config = dict(
    arch='vit',
    norm='layernorm',
    mlp_ratio=4,
    fused_qkv=False,
    inner_norm=False,
    positions='learned',
    init='torch_default',
)
Rows from block 8, named by matrix and row number. Rows with one number belong to one neuron. Each number is 128 + 24 x the weight over its row's rms, rounded and kept within 0 to 255. All counts start at 0. Numbers have three digits each.
# fc1: MLP up (model.blocks.8.mlp.fc1.weight, 768x192), inputs 96-191
# fc2: MLP down (model.blocks.8.mlp.fc2.weight, 192x768, transposed), outputs 96-191
fc1.427:117108125128146170121178120135177100089113131126065130147124128126156097139117123123145056128147128152168110123106124170132114165136157151167134136162117148088087111110077094069158131153135174088142133113131149078107143123143105161120146099144118107198127175129122114130150114110146122134
fc2.427:141097121128151114114104128122174099162114108091136068111108101138155134164145130110120132096102084132054162125100128115137112112105150153118062156134128118125148123130132108129127118127080191115112124177141109104111119143151132102102109127113113103152107128126139125159065153134147167104
fc1.428:133098123145134113106078137114122127148134107152137104147171110102133097139143175126136157151112111176101131129163101156103138167200148109111118133156132131119125119117134160125123146082173114142078137132130124137120158118116098088137115152144093151129109144163103137128149083129188097145
fc2.428:161153138137128162118174148121090159143124157151141123133107110156163101111125107097134154113111086144147091132147165109107129115133106134131129091123171090128132133159152131129134132103086097136171149155157157121143148197132152164089122107102122137142150125170116148122164145150092141134
fc1.429:148113110149175113141120054113102121095145115157095104096141145115115119155120193128138136111100108129112135100119124145123166118115137134143135087115117130116160164074124140162131151116124129166157114116127176105103157131113111114105128137162132087156134141138105063119117154153108132150
fc2.429:144097209131133121124132102137168136177137125127134124136147152136140131087142134126122110099138113137133152130123137127157117091135139172129130081134146109155125113168171089131174153128096132144094151124098115098079100118095122115115068162112135138145141123098091164142169094131088149140
fc1.430:130144127111181124146136130147138110162177097111148117135184153107098106118090116138117107116155151173130082153084122135170137125154131120123120083148142116112102160091138094126126121137148137151126117121123113096117113101162118138090110146151139114147145136121086172161078146116106144125
fc2.430:133129103137130171128121153138112152140126150091109134182141145121103119159147172105140160134158085112169118110156123145129112125152149127107090148111111116105119102117140104105107112103108132158076110142136105166168128106102106151128152154068150126132129165105127095140119077083091157126
fc1.431:147108110108106108129121126101140121128135090152056099155111107125126109121140102112133106129124159143117156131144121135104135178137127123155117164156097103124115141113137148134143091087142146128070109134145151136101135105115171157132127091113083119132135162173165118140138117110094142118
fc2.431:115139127139118131136171140165163100119100127144135134079145093149176142116118097113132194137114140131126125153109124140140100113117121103107102102122114118150128174110151080125141132141044124148115125112162176148086127128138142146153130121149156110134159115156118120127119133127099142161
fc1.432:124154134136175100178111131134124128120113159103129141090157096097105117109160104129121102148100132144089146142118135116106111157152093123151100114160109139150144135107103128144113142102108146135157090108105138174116143112103187137129118132116165129140133153142103127188144140125136101154
fc2.432:123141094125152113138128091148111126105160085114176131148113125183131104097160110108143134125136096143107142123117135151144127147137120122117113096141149180100104104125108177100155176145101121126133134141124118108133136101146133121121186159085152084169140134155144115122135135139132164062
fc1.433:163128095105099154146127133085134107114112189123147152125135101151137156132110122134109129090129122148119111154096129098123133136141112142142115090170143121121147127143110102164163176111139167163119109111081139127119123131169138153130102140139131130118104159167120100168124114134110169117
fc2.433:146143098093130054128135110130107106097093118095155117148136127134121092113111137110157147136110133126107140185105134135101168106148135111186146144168131128158103108127138123131127203127140140096091113118155153111121176093085154164164147080109148122110120132107138131159117100103149151161
fc1.434:124099132165140175076177124130101158088149105159116135101126127131123118127134134110174115118143112152125114120157112130127114141157123124130122160108143172084122131095145101152138124127096137157123160171098192121132167121148093137081134102105135125142099170165131113146119089166082122099
fc2.434:104164114139147113177086145105120106127124115108138124165114105111129138092085117170143119116118175148122133138127158164160119104137132114144155138114158112132116122129144152216100150108105109101155093114117117145107184145139118130170145118118144099158141147139124157112172130153119136208
fc1.435:108143156153106136136117113070121174132135086113147155136147127153110110127164134124163109184119134150113106167104163156152113122160148097103138146169116148122111103127131136145124118096087149150109133131146164164100148140125108116125128101127141124092160175120131097138127115125109097110
fc2.435:135143124105120138125142123147136119081143121114113123135168136131159110161153129120097136113149152084150149087143147160125138160103145163094073170135119119131133127100148068112111142109164111117119115115138129149097106161144150146108149093138144113139141079129085160152113160167136159111
fc1.436:125101132183138107140107145109155095113137140105124114156145112140106108111133093105152145110149121102118148112138138162097123146150106125167108094137091174125122130111139115101175143143086152136145127129153112129123148148111116136117130084139115138180143142105176109136115120105113137107
fc2.436:121132093164131075168144152148119149196120113109096108129111164092096116166162115118143135127123094132103108149141123132138151122120099134131121148129175084135157101169118103137115133161142102120132152102136137074113108109165110173100151169116138169096141168105151141143154113118138099159
fc1.437:086139166073128120084148105123109103111123171101117124125060108140134152154147093147148133137091144118118094137128163127116088156137148117112105128098183116103127151117122091160120104061146150135101170099088123126093150145092145126148107100149142116150139133156172143112156095154135149129
fc2.437:117168174150103158159121095092150146110097115094115138153137098140125127122152184120117167138101155121160192141114116099098152125129125141138112134152100094158134122170135113142094135145125133155156122113113117141133128077123110139133125104090108122102112126121123100080096140085126134117
fc1.438:090170143123147146162133115090145134084133132107123154124144155146110106166103121151098115117156109130135072134097095151126141138152128169090147171102122115138125122127118169141157105141074114171106146088158159104169128133158108129106118138200161152135132154152125124121147147158106116105
fc2.438:118116142115147106140099144109156155075145124030116133137139143104134137142127105093125151155140111135136122130146133108093103132091159121167120132120140158115165158118102131145130123129137125083130101138118077109122103125172143136119100101167074129165168128104140098187146113118127116113
fc1.439:111160123106144145068158137153127130165143120110121153168166113170157126098147116130133127130148159130102121087126173152115165132134105162134091142093144142145162123130106128169104135093093081196152119124115154130107096088153103115116108120142151132106045147104145119121122076144110156142
fc2.439:134112134188129095162112154155163132184152171135158154124082120163109138089150116136122097157150132153100110115111144155114101143158125134130091133127149124129075122127108156083157109155113107105120092165127097111106155078107123108120123130129114138140114158156134091129167124131100123113
fc1.440:114107120130155095107108202103095115098149161112101115132178165139099134119130169117138153135101121139126145146109161112139152067129106100146120160183140100141116164128140148123144114121102146124173101103101135098120087136115130074094137116131122113128123147114124153163142151105157134163
fc2.440:176156159164119137124124139156102146140115138144126141129135124114147159175093140165092173129151084152084106101129115130136107109119156086102134110120179150078111125126138124111143149122111119109153095191100109112176109100109117157121103131127159119135136111129139130111116109105102122155
fc1.441:131097109117091145127161140138152162153131142112151174122087123125133146173171110151143141154149143122136144139105137114161110114129143113100161135121115115122099138146145154183121169097154133079145163080109134101089105153125137113131104112108112118137102144171121117133152084150159154133
fc2.441:138188102104135138139160098152127147131186127124147104130108106116091122086114123117129110139119112180129144117094138124101088146134116137168099151144100131125162129132146102102179139149129161141114119122130192096173121146125126132162114114139162113104121114109086130139174111081173114139
fc1.442:094088160140110107136096137070146082118111161152126114107113161112194127105162121147123159153098100097141129141115174126115135169154134150118110128180098130126114108123084112149149146112078132145146125099107150136152137153106128159144126153133102110109122145149126129140167130094084146100
fc2.442:101117150149154103141127074161089122138125103114118153126122085114134111150087127149150166113125134081118120100140146143089115119154123150104115117123157152170090086158133124116139147152126090147128118113132129142105150100097123126122135136108109060153143168122156135122157184131133128137
fc1.443:143134098098193145123110088139150122133136127071144169132139119097133134151099121137128118104098110106136126091135119129103115167129120133143129115100104090142132164142132159150129130132136125095074178139137155130152194129129085185115131123152122144132161094122169075129102162135131117131
fc2.443:137116156163096098132138110128143118140113160123106144119141120148143154081113119134152116144145102128143124112146130090113172116159152087115149104101158111091162127175118138126113140141091141152144105092083095131074098157155139086095150089145102086159116149152123120157115105070141102135
fc1.444:141116104126121072147113125086132148130116160117136145151126127125111159117151136122153112107146075124130177179098121121130117135162115128135126149144122113110133112119113153106144136129030124081102136089121132127114182156086110053118140070143126151120142100140177112118182115134159134107
fc2.444:152130119157145145115141128104140109115133119151117158146126134142109111104150090147106118145067181132123162102098177094137152177122142166173138147123160128138119121144114169102111087098130087084119147156110120123092129131129096138151155147152104122103109148132152140144132145132131137131
fc1.445:118123121122093082122120127124140112103176102104157131128121167180149166116151168135148115120121150120121132136116116125077180126164138114121107135126107146112139136155144113115146151137127152151119196084116165136163139097155150138100136104142119182096140138123087121127190104114114145164
fc2.445:111176085181105095142127123164131145099131144143141118112095144094121102163131084121132132141145123131108142148106106120123106161127123131141121150079130123116132098125135136120145149139128111153088123130147131079135112129163127113164166130126110124098120121117164105148141126124103126079
fc1.446:128148093112105084165131081136115125117158167148100154137157145150117153132095116148139093169115115126136105136102077106101119127108120160118146116133140172081138147129125124112124128137102165139122178131088142085113118122112146152148087120177105162138114079139155123174160084120117120117
fc2.446:141144095111155144153121134118157088149123114064183114135118143082170128143122099116113151126142166109080130122120160119120113135116121125127143142120134171144105146147156174101102153133135146127118156127155165140150154121143138100123120129134115136149170173110138138091142145126138186141
fc1.447:157179107102095130086118109108154141118102130141114140141183121130150166159143107107108091146120168086118155130113137121089132072168123103116091073140126130122143137110158132104169129115132135141123162167117140154118060140150114114138099072119120129135117099163138154128149087103167118134
fc2.447:145138148138115123146126159100179154150117109098148132093115137139123128103129134095139090171139099158146145164119128131100128109130113056121156125130161140134147155154111158114154135131151106133127141124175116113176166160104158131102130120137155163157126160120160108087130109161133111088
fc1.448:115130147094131108142151146121156151106115141103098111143164141116121100136110124088114150096118141105105116124151119195068065114117136120123114101190106143107155162160132121149169122160099135147124128125138160156076144121152177139134142123148143134134121110156091103146111128113134133099
fc2.448:123199094142104169098099090117093146192157125122101143141136167128160162152138107175140101100129146117138129101106090133122086150096094135124111116135118109146068146116096106088106125124135127123121140108129101115151140129086141122130115134075155131120146126135143145145123120079132111118
fc1.449:139140123137119116133163130111162147103125180139105152115112135115137119128097127127078147166127106165138096125095125112115110074170121145136131099133105206136143110105112155143168133139158175118093160135090168117111090131146183110119075120153064092124111155091133109143102121155146124190
fc2.449:128147175155122121097148131132179096134116106107154095163178152150116109110115103140109135126137124115131124125120138101089129128141120125159147146182122104115163142160152114169085118141115112169112138148154113179182128132068164155122125106140170120106106116096113134135158133136126145094
fc1.450:108118149110122117110067123148096146177166128101151132130137121126137085075108098144163166129117137130132116092084134119135131113112149174163190118111140148110093163148131114186141141140114140145111131138151143128128143119157146145094129125120128122113133123139180130098161059084156144086
fc2.450:135127120157145192125129172085124070099107128077168110146128151085099123120108162124138099116125128156153146114130126115132083128149146132131154115144118115124084126113183104124092129104121115161115116151080121152142174161164157113157121133115169123122116106113143123146140117157122159061
fc1.451:136115143065155107140139099127145151127145152114118108116129139116140100080105103154140147155119144096090136135117179086101129126135109091119160166146190109132149119134132108141124154101143134078113133153128125126118160163091110160126082102150101135111074122128157159115132171121147148082
fc2.451:158183116128154134139117133140117110123132085122155142146103166142178139161124128097166079110074153134107123164142106134130126146128105154151134118117111174092146147108140141128133137110111113129098162124133144095149105108141093131116144109135184115168139137127103126113164149148119133164
fc1.452:135138131118195179145144087125129116113151126146128094125124105147141128113143136099135125122114136135082105165069130104123109120157126127145123148099165174118096155126123085110121117111112136120120138086112141119153120098121138056095131110126156155154118093080127091084114133135124104119
fc2.452:096106099151088139122172131141148152106160104101145116126143097125164087137158132118133145181109111142152113128127114127109118103107113064179166130111131139138163130128088149132145131142152082130107129162125126149115171106118157146141120138153129130128192165181131130140145138114107121075
fc1.453:149115140163102148142184160103132133136105078075108129073133152145166090125176128113166109070139147148147118124117111129158054122105108121138112127127117127116134137143082135120145112135112139141106089132147137159124087096080146058108120110126088117137124171122086154124170139151122137109
fc2.453:173142146181162170100114095158092100126122125106117161166133125130132160107139140125140150152140123154149112160149127149106109143088122077100114135111106148157074115114173143120124080133139138145136115153110142118116108147097124118111124115150109166124125094181118149142157122102115119174
fc1.454:131122123115140111132157119146105088221104113117106145191165140165108107150107117112108113163147091159157141141087111107111123122154123133100108130164142157113122160118106137142090113118137118156113152132121146129107171088122162103135154111166125138123137093130143147127122069099094103098
fc2.454:121122137107151131154147104158104121152096153170113129115060104143151101124086159144137104136106090142110136107118137113152175136105117135152105126141105103167101081112152108119127134113147166142120143110106141124086109118131046156154101110089161109133133119092128162106150136135095166121
fc1.455:156121133145108141104137124131159160114100100137147178172151129111094127131107147155137150151116096073131115139115106133126119122116107130152114099139089158138122123105094130142125112151062132146082170134124135141123093129098157137109091132172151135087099142136116126114136114141128120158
fc2.455:107121121136125123120137156131133102102129104124130146111126146160154147146099165110163122096136142119118114185077116085154110164141117137123147141118146110122157141108144130125123150106115116075099154098098114107161121112118119135153125114129150142144131159112154101157144123115132117143
fc1.456:139143138098132159097126166116181119109105119130094129119144107080137122159101122122121087114148080126122122103179138090138164125135140121153090136135129131115116099107123085094114123104130104112146135102152141136138082080141106144117069145098126124140127140105108122108123094147157150100
fc2.456:138134178092126162131133121137124130131159103128111103134074124167151132133123128131195127120120098080140101154101127137157175139158106105161136141136161109134163150121138096119096138109110121184114109096138109107134153139154160070129074117104164118122097107119154142153113094072112100168
fc1.457:107129134148143133141131131121130099124109139146143110135141145139132123150117127148150075059120128147087120144129138149094131165106098166099120143153112163110158137096085101115133088139147124119183139130163132131126161100139084115124142150167144095132100155160114119115110141105158111116
fc2.457:160137144117134152091137146104139131131063188152158125157092123154124125151156156137120123166118168160121116194147087120138088114114127109090107137087151151140125115116097200122146164123098150153130120168144091092094131102127112156073138113101115111122103132166109137123180095140132148145
fc1.458:146151147147140117146137108124171115154111111121085121107145122105139138151114100112113102074129159109113121086070102131114149131118114164149105104136122163124121129160143133153198100098113133142134100129076139160119147137137138098140111084123140107124093162114114146140155142081125173137
fc2.458:128113136128117150112177173159103131095191115125140137121144124127152123135178162123127124154119104126094168119129163122106110157130158142145126100090177134082116151073139127148101170123152130156093143156148110117127104141122121076107100139132125113120132089122118113143150120170149121122
fc1.459:133110151148116157153132140115130139150118115149105116152164095080123177131131147134110117067178110134097134135138085131109154127155139124144124132085142122089096149136100103139102137140132067155107158133136132112151098103143114124087167147113098176122099152125156092120088142090128105148
fc2.459:124120120146163100085136154140148130156115171107146121141172107164111124117067111128098097140103134089115144154139108146152181170121088131082139147171085156170155138103106136147149125138083135115117120145147137130139137108187144132132123137130127126103095127147111118116182133127133120140
fc1.460:142132083148117142124166131129110134117125081183080144173154103138152095158117093145100105124156112152103127129135190110083099102121095123125106127158131126120138113131134088085110142150140174135139155113123148097125138130145118103116182142131123129112132123127170120110175118110144151141
fc2.460:187107157092100153120121154136157152093140137135190128106146122184080089115094136148193139143135135112115121164153118137073119131135124163105101134092128120136132137129143111109132146109142115137097104126117103137120106135104104086158137123160101153142100134109093171124123125109096093101
fc1.461:093116099121153187128098112118124131083126164116157133157152133112144130130107138096076108143159133150081117112121140104128090134140107144108158116120110169127093134118116085130102143114149131118136161144138148161140069207148133170114142115140120130153127129137136147116144128172184153137
fc2.461:140144158131135123077126090082105106103103084146105150135127113114146139097140195120120142153133146108139150075085115112134085151099146139145128133116114095122145122163164150155154106121130164125159090115116114160109162163168136187193151134124123110134124099166142102146147143107100132155
fc1.463:141131130119099113120118119143167125101138115112120090167123124091132111162133105146086164146153164088145113119132083131119130148143122132141107117096137159099154160104117076152119130095169151146121160153082142072114115127162144131154152105145130083097137148130112135124162101119137106113
fc2.463:143134149139149136128152130095136146123084165125104142092110110205141114096131143121129084108117081053110163144156143134164108145132134146149147144146133134146077080104127117164105162161128065094140145121113115142170106111167104136149141132126136126121140105154131147123138127090145145148
fc1.464:164099149143157111135105162104104174135106140160099118146142121087143148090151146124101118152118118115146104162149107095118139122107100122134155157100102132121159118136127111088121069139126121148113163096115132109123150139119116127123121117145152099124177134129174098093107081104132128169
fc2.464:139113132132119116120152112151167083121119118094145149124160115088141087088127084151135141136160102138155119116132143136138117164091122159149123121150110118145118109134105116152106180111135145145085103159148139125135100108125128156169130136176144136117146148148123120142073111109110135130
fc1.465:157149132139147147128124128152097095125174070135128119147111130152132085120101085075104111117137112121128114174115155106082129112115134128141120107143128161111137146144115067103165117160114109147143143105062153169104131111142144124149152128165158095124132117145146097099135115127117143086
fc2.465:105133127138158107140136106143141172166136121079110111103106133163142123109137135145148168134126097112094140082149107119113083107147143122150153150091134148101140138096146121134107136134102132145178102168133151115120109078148114133180098126140159116185143155157148118198139151145099175102
fc1.466:140120121114157108148111154144066104093175145151158107145147076126137149118074105105127198162140104136125109098080154107116156120133096141118124154157128142089141162164124138167147084139124130154151110101083120133122131153068135155095117121149119094107145119127113127134162146108152112149
fc2.466:141138124131102118118144117111153152093113105085154170108127157153177114114101155109149113096122163113108167063117148133121086126123122109097205158139141071122137128122124099169088121114100117098095119139120110101111116112167149132151128123111164106129124130125126129128144121152153142124
fc1.467:140154141140105152170118155119144148126164098134154104125180103120114114173143091108183110110136133121146095117151140105113124104145156157130124151104130114085113135165118090089109085107106125130130108128165138134125135185081151134096101142156143115088122165092103153128127165147100121186
fc2.467:146120163086134115162136124145162108123146145124152103126110159151104125120130142097139156149127113141093111150088146129178083096113081160140117100109115099123105125148120110152120114172167111111109097129131121126088077095139093157142129112115137107115168161137167119078153128114100149111
fc1.468:187121110119156113149115122117137095096116133103149062150113152093127122137144163169114089118103115126126150149146121127093128127133144103151133122156122157103200122128128144114132142102142087155119105150159113107083122129112133101079113169106077130135132124147153158120117151121150096096
fc2.468:097151137157117112134132139111102118114110120182131162107132138151161140076134106105093142131151101109125114126069121080150124086128093170140140159124123098156098143104112108139178116154099122136097147162132120150168124120141128139135118171114184117146102148118124116145143090167105115167
fc1.469:123142067111134129163148111134197121099145125117136114185119125146171127116123117131141117117118154122120117126126126147132111169112073129140114137133076142073117138110112121136142153150120136115124158105132151082170143109111160096086102149112120151125091147193099141134134140109164131124
fc2.469:154152135144139090169156132115127130123112121130124154091113125132106141143148106104074129156099131135139147126109136158123098105129126168101084135140144094086137112151151102110134148105098147094102146101119134135156130120210120151138099138177107136126140096166132152130155148144116132110
fc1.470:100150115087140113128168141156168109160120093148142115084141121107117119138117170092156100146085122182114069096165139116113120153144097072101121087141114161125083112115129090128101156094111119148133139109141136146131153152092104167107141101177135121134146154138121148124133124140129117132
fc2.470:104131111112127130133119060182120113110138145095145179132099132138141121111104104120150097116131141109143107153148125132068153119119154133153084131157078135134129170137102129150172094185132153099117141117143110108126143082124110098119171124114135144125196109114152123140138130150109200123
fc1.471:114156137152113101152149125126094140117133120101138155157117136147120114099087133116139113106110122133124126146065150139114137136151199158112093120096110137125119182100118114102111091106102087152142171139128128173107137120185146111113157106134087084110131135135143138090112155180156150149
fc2.471:150122131136119106102148134129136130080126152141117136172145121133083160102094116127127158125129112128143132158151119083151136104106132155100153170149118176087151137121145115110113117084141141137109120155127135187125121120118153143113086173093111127139102135120082124123131150174129128138
fc1.472:129134137117114114110116092107128111095122110125152118130128107109121101144122125113145120147167136119127127107117145146133123111097146101127097098108173197081110141092155104109124110149124129135100157076129129108112147102135144164094101149107143130191153071130123139133121142125101142133
fc2.472:160192139116136147156116117129156154141122185153121139137156089149113087124111129135138132100092136201129144134129129190119126116154097084167162107134116128144112118119106134122114134164084148132163102162127127111100148137177140131124122155103131123116168142074113129116113108103139143118
fc1.473:113157134139140102119118182117116163092109084113133102148122140109135146141116108122115164138149128106122120126121108106116123138136116160128113138146071130147131154116093100149140099140093101168136111096123175141105132135139160152130110072083099145143133203196126132108145066136108123131
fc2.473:124141111133122158117102153065173110146136110135131106106122123158144145121132140132158187141072129095133133109125101157166147108157122135112154114152112129083161124082145146141119138112160130107132160152084107123134136093162128146154118098104117164110131112144148103134154192095098118086
fc1.474:174167127131114143121098153107159158129182126140099141119129111105140100082082091105157105094124106134127140148139178106143114140147120124102131153122101151152134120145138118147119081120130148129132147138112182111195183150133144107155110111115102108131070151122145126127123108115132130173
fc2.474:144173106145108131144161081133130111107128123123103148121147100127098160156089140116170152150107097121136110100190090126158085202156171104143088118098107136130135144124117067138079148086146117105113122152138093172078112124101135179120116123111088128129125172133117126135129160108133157145
fc1.475:095129129127149139116180075084132141088136113105122124101126149122147139134130140146103152121126131144128119106089139138088135126129157125131137177129110113145148133156131111148135166093140114138163168117172146106126138098159125104119103099109136081142119133118161084133165112152166133108
fc2.475:097089157115128126144153113142106098123130105112136168092118130177125111102119120156087126151133156154132124110167111164117130110121138112142135127079142108112112144139113108137127180170140187140141124155127112151139117137113120164150152152072136110105078101125118189138118139115103101134
fc1.476:115157148113135170130171098134130117109150089120135126131102101133111117107128100073133161127117065087140122120099180142130127145133108150149109130135201133117120084079114109120178144137104108143103126064132153117130151130110058127095128123131159128124116127118152099173117137119159137139
fc2.476:145117104162071108107170129140087166093093159146171139129122120150170134111142116146157098144091129127144142121112130152139110111132106130139126108138159134166131134109128166114139109158122116082111176109137139111136103119135146107103146139134169138143132148126116136152128112103092135097
fc1.477:138127113082096117110056130078135159118155103119077142129168173162118124137190117135169119092103117125139119134119130129133125123117128117152117124105139113097103116118106164147153164118120134089125157115114169140096138084131135158147143139097126109131126140106173149135109150142192125073
fc2.477:186127086138096129081120141149108147112127103140100120170095145156135103117134143116176086166110123106092148101135121151155105134124117132114116126115079090097117138139136079109117128136099122164145111123142133171148102108141150062160132130115153117190106160149125158162135183120143118125
fc1.478:095112114142114091129110110136172168159130111147119106108169144088162097103117112184170124119142130123109151119094154129077189129112135111122100109102170188133102097161165145150102114110131131136163161104112155123121123159139140158131114127110135096141104196122133119113067091083171154136
fc2.478:095125127128126188120137104096149162093124122104111145148073118154162115152119094122100143110112096113116165129145122135125128111142135124137148110145105084129138188110121128126151145116115138129120101145148151104088132113156122147123122103152138137086064106066121116170156125125149131139
fc1.480:155122142151137166144122129098169107133089091127099156140139144120143081111135132178111096118141148124150086099106119128109155121118129174139106124149109127118146164144102139131116115136172153164133160120105144131110078115113099146106123119126109132181101166147105142142128131100128139137
fc2.480:096138142122137098142092149094162125081130145127148114105174095073103150095123104118141121173142092162135113112126144109144155143103115153107163157112095136129153106116115113131170137133108122117144102094129093133117123140134123141081172166126099158136104109152097114136112146112163122143
fc1.481:133125146150130107171146111146138117139139090094159158125097166125141123116096133169144143131112140143107121104106120114161150118152161096106128123118145162080085078108157139103093130146119126109127128180099169112159153113137115112117143131116111156116129089106096128140162121107149164194
fc2.481:126147088137149169136134154085141112118105145141168109134146112129119098149139133113181158137156088118137153153129112146093096098098132151134090122134156100138137112083096154166158137136127107149097165133124151152125178095117140162101120111160136132109080144102160118137109138094168136122
fc1.482:101089118117085128144130144198140118134146127142106149117198124139108166096057110130158158114138124088103104117121159087114157110089093156167168151127114138091118105122160135118103112103121111121133137068125145131133136091143134140128158151144105128163099106125138114117128112127100155143
fc2.482:150126100137175128076140141120131127116139089126157105162138110164145145129122147105117156112146120120116139185169133132130124142110171122110098113084166120183113143120133121125115129173146143120090101119097134094109109158155137139154129091165151154091152123108120111112092165122123150120
fc1.483:119112139116157157127119091085123146126114116128147139131127155134130116142158149123132136111107150141125084158094152135123088142188109130112107109138144109106145087119105139074119149085169162143149163112103145142107153155123153147114085114152138092123125140167123125120143094118114142167
fc2.483:173158110131095136151130107144108120108118172100160122113128139124150110134126122078151124138126144146135135113120143132081148154140139163121100149123147128127165129172118133107109100133131160163124118118130100170150151124119157174123109130121136146142160131143097107156160074120120122157
fc1.484:139145133114129119118150147096130108165154166143137118129164105156122134105086118109134119162081138135126147136113177139102134131158174157135115155111118136134138155124142142140130175118113141140110143162144154147125128140137111107130114096095077137131153118148132141125147138109134144067
fc2.484:156074144130116113095115138127101113096123144130125152166124156104124129133192090103180156151116108078099144149105120118100159173152104108096134191161100122095097191149106124110113093117145129170136165111122122097109101154126107125100164180115165135104071106152138123123126148116114101122
fc1.485:160135150109106140149111124106143138096119118111146158151111105091117146120108132174140134166113145174140116059090093099084120130105122132116154122125125144148146135115137151129128137143106178139145153145100159115140152103098124141148146135163143118082156121148152135183115117117143123119
fc2.485:069116132098148124132080113143126156156124162142125153144135089162111148130120146127125133125177085139112172108104156124156131132169151137142118129180134150118150124123186100095118124138112113112107127099136089096139145111138108088124118145101119128100155114138132107128114176129103105115
fc1.486:146156155100155116110159105112153098113142113100131130130105155104143108116148120165123107138130130148119100107131141130108167123147134116162143127125111098076083143102108063135122114114150117119151171116139113128142120167143133134081116122110160106133133116119159114154145122131162093135
fc2.486:105145112163119129110156093131086103128167110140140202148109155131139113119136128149137145084111125112074089112113128106093146136120108091165164138131154139150155099076120122077112135135141140146148129106113070097138122155127128127141139143165141167104117097140149128090128139128122120149
fc1.487:144127133158117121129083120134126137100111152117126122084153104135146128139089122113142162108196100140115082116092132157167149109126113134142159171192140170104125124110127116128120123141130131111170108109117164147170140093116162101101131123166124108154124152121148136103139114143159111113
fc2.487:111083097116122167139124095111134121150105132105110115108090129117117149129129134140137100136146148168160122162167155141108124091091144127123121181186125133110122115144119109127105143160096154086062122177134119102105120158140118085109117106128113117123169147121110136154118117130104142139
fc1.488:146093060100110102140183144170164112158161146125086136096113118096142152143098120107145073116104160123154123171107160115113135111117132094122192128137133117129142132123088116145186150123080133115091142124123143158143151078118131103146097115110156154113115115126137107117141100132129170119
fc2.488:092148124144114133157118148078130161142136147131172083134096108151096129113166147138133152131129139112149085151167124131143119122139134097108097144128089112119109164129106071103108146132135150134138127104130127153132152093133098099160126096140105108088121133158130128160084109122113123110
fc1.489:147113154145148128118121149123178149119096149157128175107136155173128120096138127127139138107131148144117127140156161115127126168131110143133109110078128182122121167120128149101117092088136107145125130115123142111148148169154141165147112160165155103129099156127144076087103142116112148136
fc2.489:118099129090153122123140139093116108117122137116132117133154115069150163126116176133111159106087123123148103127107105165128166113117151105161159133136161067129130163114137140106132131086149186165137130124114143128176185120085113105121096107108105097135145164128141133151129123134159110145
fc1.490:166112174118124151146100141158091114126142147112164138157139145121137114167092082102129128103109096091126134125110155121116134081120145134167143177179113142085099122185145114138136133113157150126162134083102132136125136084150172092109102131113159132120152111127148108157124138155180172121
fc2.490:143142123100151124132133117099097167152135136121106126121148077160127112093123136128135159144104146145112162131092136147116119157122127130113152105174147155148154096125090129180076112126094163120135160141160080073110129132170134129109151127119136114075124152076143147140132144133094118141
fc1.491:137131130149107087120152099135126083104130117156112123158153155088147116076127148098101125094103152114142117122124116132128114119126097142132147135118140142123145129070160125153135167157146140141118128101107179154147114156089151150137162140172152097088116136147111176131132044144116144165
fc2.491:165118160134092141086126160117112152122129140121180127114103097126121091117122130067111150135126071119086142147139147098124154185114157160105099165166120133123100115118136137170116111111121082178142120131107115100088153106127122110122119128115127164171130100056150131085116199177122136128
fc1.492:119111116147089086103120157107145164115120111116129107119112087130082072103112087078140148083139135133130115151103149116129132200131089103139132135117131107117170183121131100155102136116152127128166118124070165124155103115150116125141140111177156106151129097129140123121138110123125114132
fc2.492:110131116139133125157153122127202115133112130147087169129141088093114104129144163084119142190095092114155156125114135147131139154125163086097078169140139096140120182099100155123114124141089139126156097147137116137149122151131111122098108135129157136166138131119144150117148108077162149076
fc1.493:119097173086142107143105119116137097087150132080126106113151164137134109145118198103134142173127130142184105129154123099127130092097159123131143138122150127085103161113172133132102088074088152118164124086131151120074142135110108097125151110078105116113157142173123104145103132118138147153
fc2.493:082136103092151097163148141097111121085122126136118077128113176136133164106132138114100141113121101140092156097153164114111136143104136160127121108116133158137128113158147117149108109160151138104124161135122123120104092112114163159085117108121178151107107154125073134125117110168146140137
fc1.494:137120133140068090134127171139091083114131155152132141120143108132136123147154141120119101143080117135149100136121109110148142123131134141154156133148081161105126122093144125186094081135082158111183155103126149143116107122106129120143142161078121136120156155115123114093116100117150177102
fc2.494:127127141141146146110100124117154188114134109157090133140094115161162102106126173135123121115083166137142146177132107124147120134132090130107133098111149114130067151145133131134129196166080124167128134164130171083128096147096147148121155187121132116132128112125154163098070156133138138152
fc1.495:180127109120108156149095141130106154117125162156123184116168098136189109091152107129108145174132155107102084145127136099111076122143121128148090128138117107105133134094143123120117148091106159158138141085105139160121137102109103159111116157130126061122126127142146147104108129133154125146
fc2.495:101123193148148161113159133159138108122095095138086135111133150183116130131125108108137132130132123132157126101128129125110147141161081107119120155126132132119158129113121132129153128202152108117149128135122139108120131136153098072155149128128122165129113132136121162136109139128037139108
fc1.496:162125148119127101135106097114126126140101114133117148140128101108119160104153146107112108139153116137134149071083109106124118147122107167167103147071121136111141128087127140163198129145107113107110136173134157142138125130118130139124108145137092161149143151149131124157113116134115154135
fc2.496:132122106160154163098099120117161133166103131085128134085142140147129125100114171146126110162141082095137124113131126194117130121124114131126127154142140155112159136174120124117153112100162104142096140115141114127141084086116138114107092109108077097104081147135143112163125152121106192179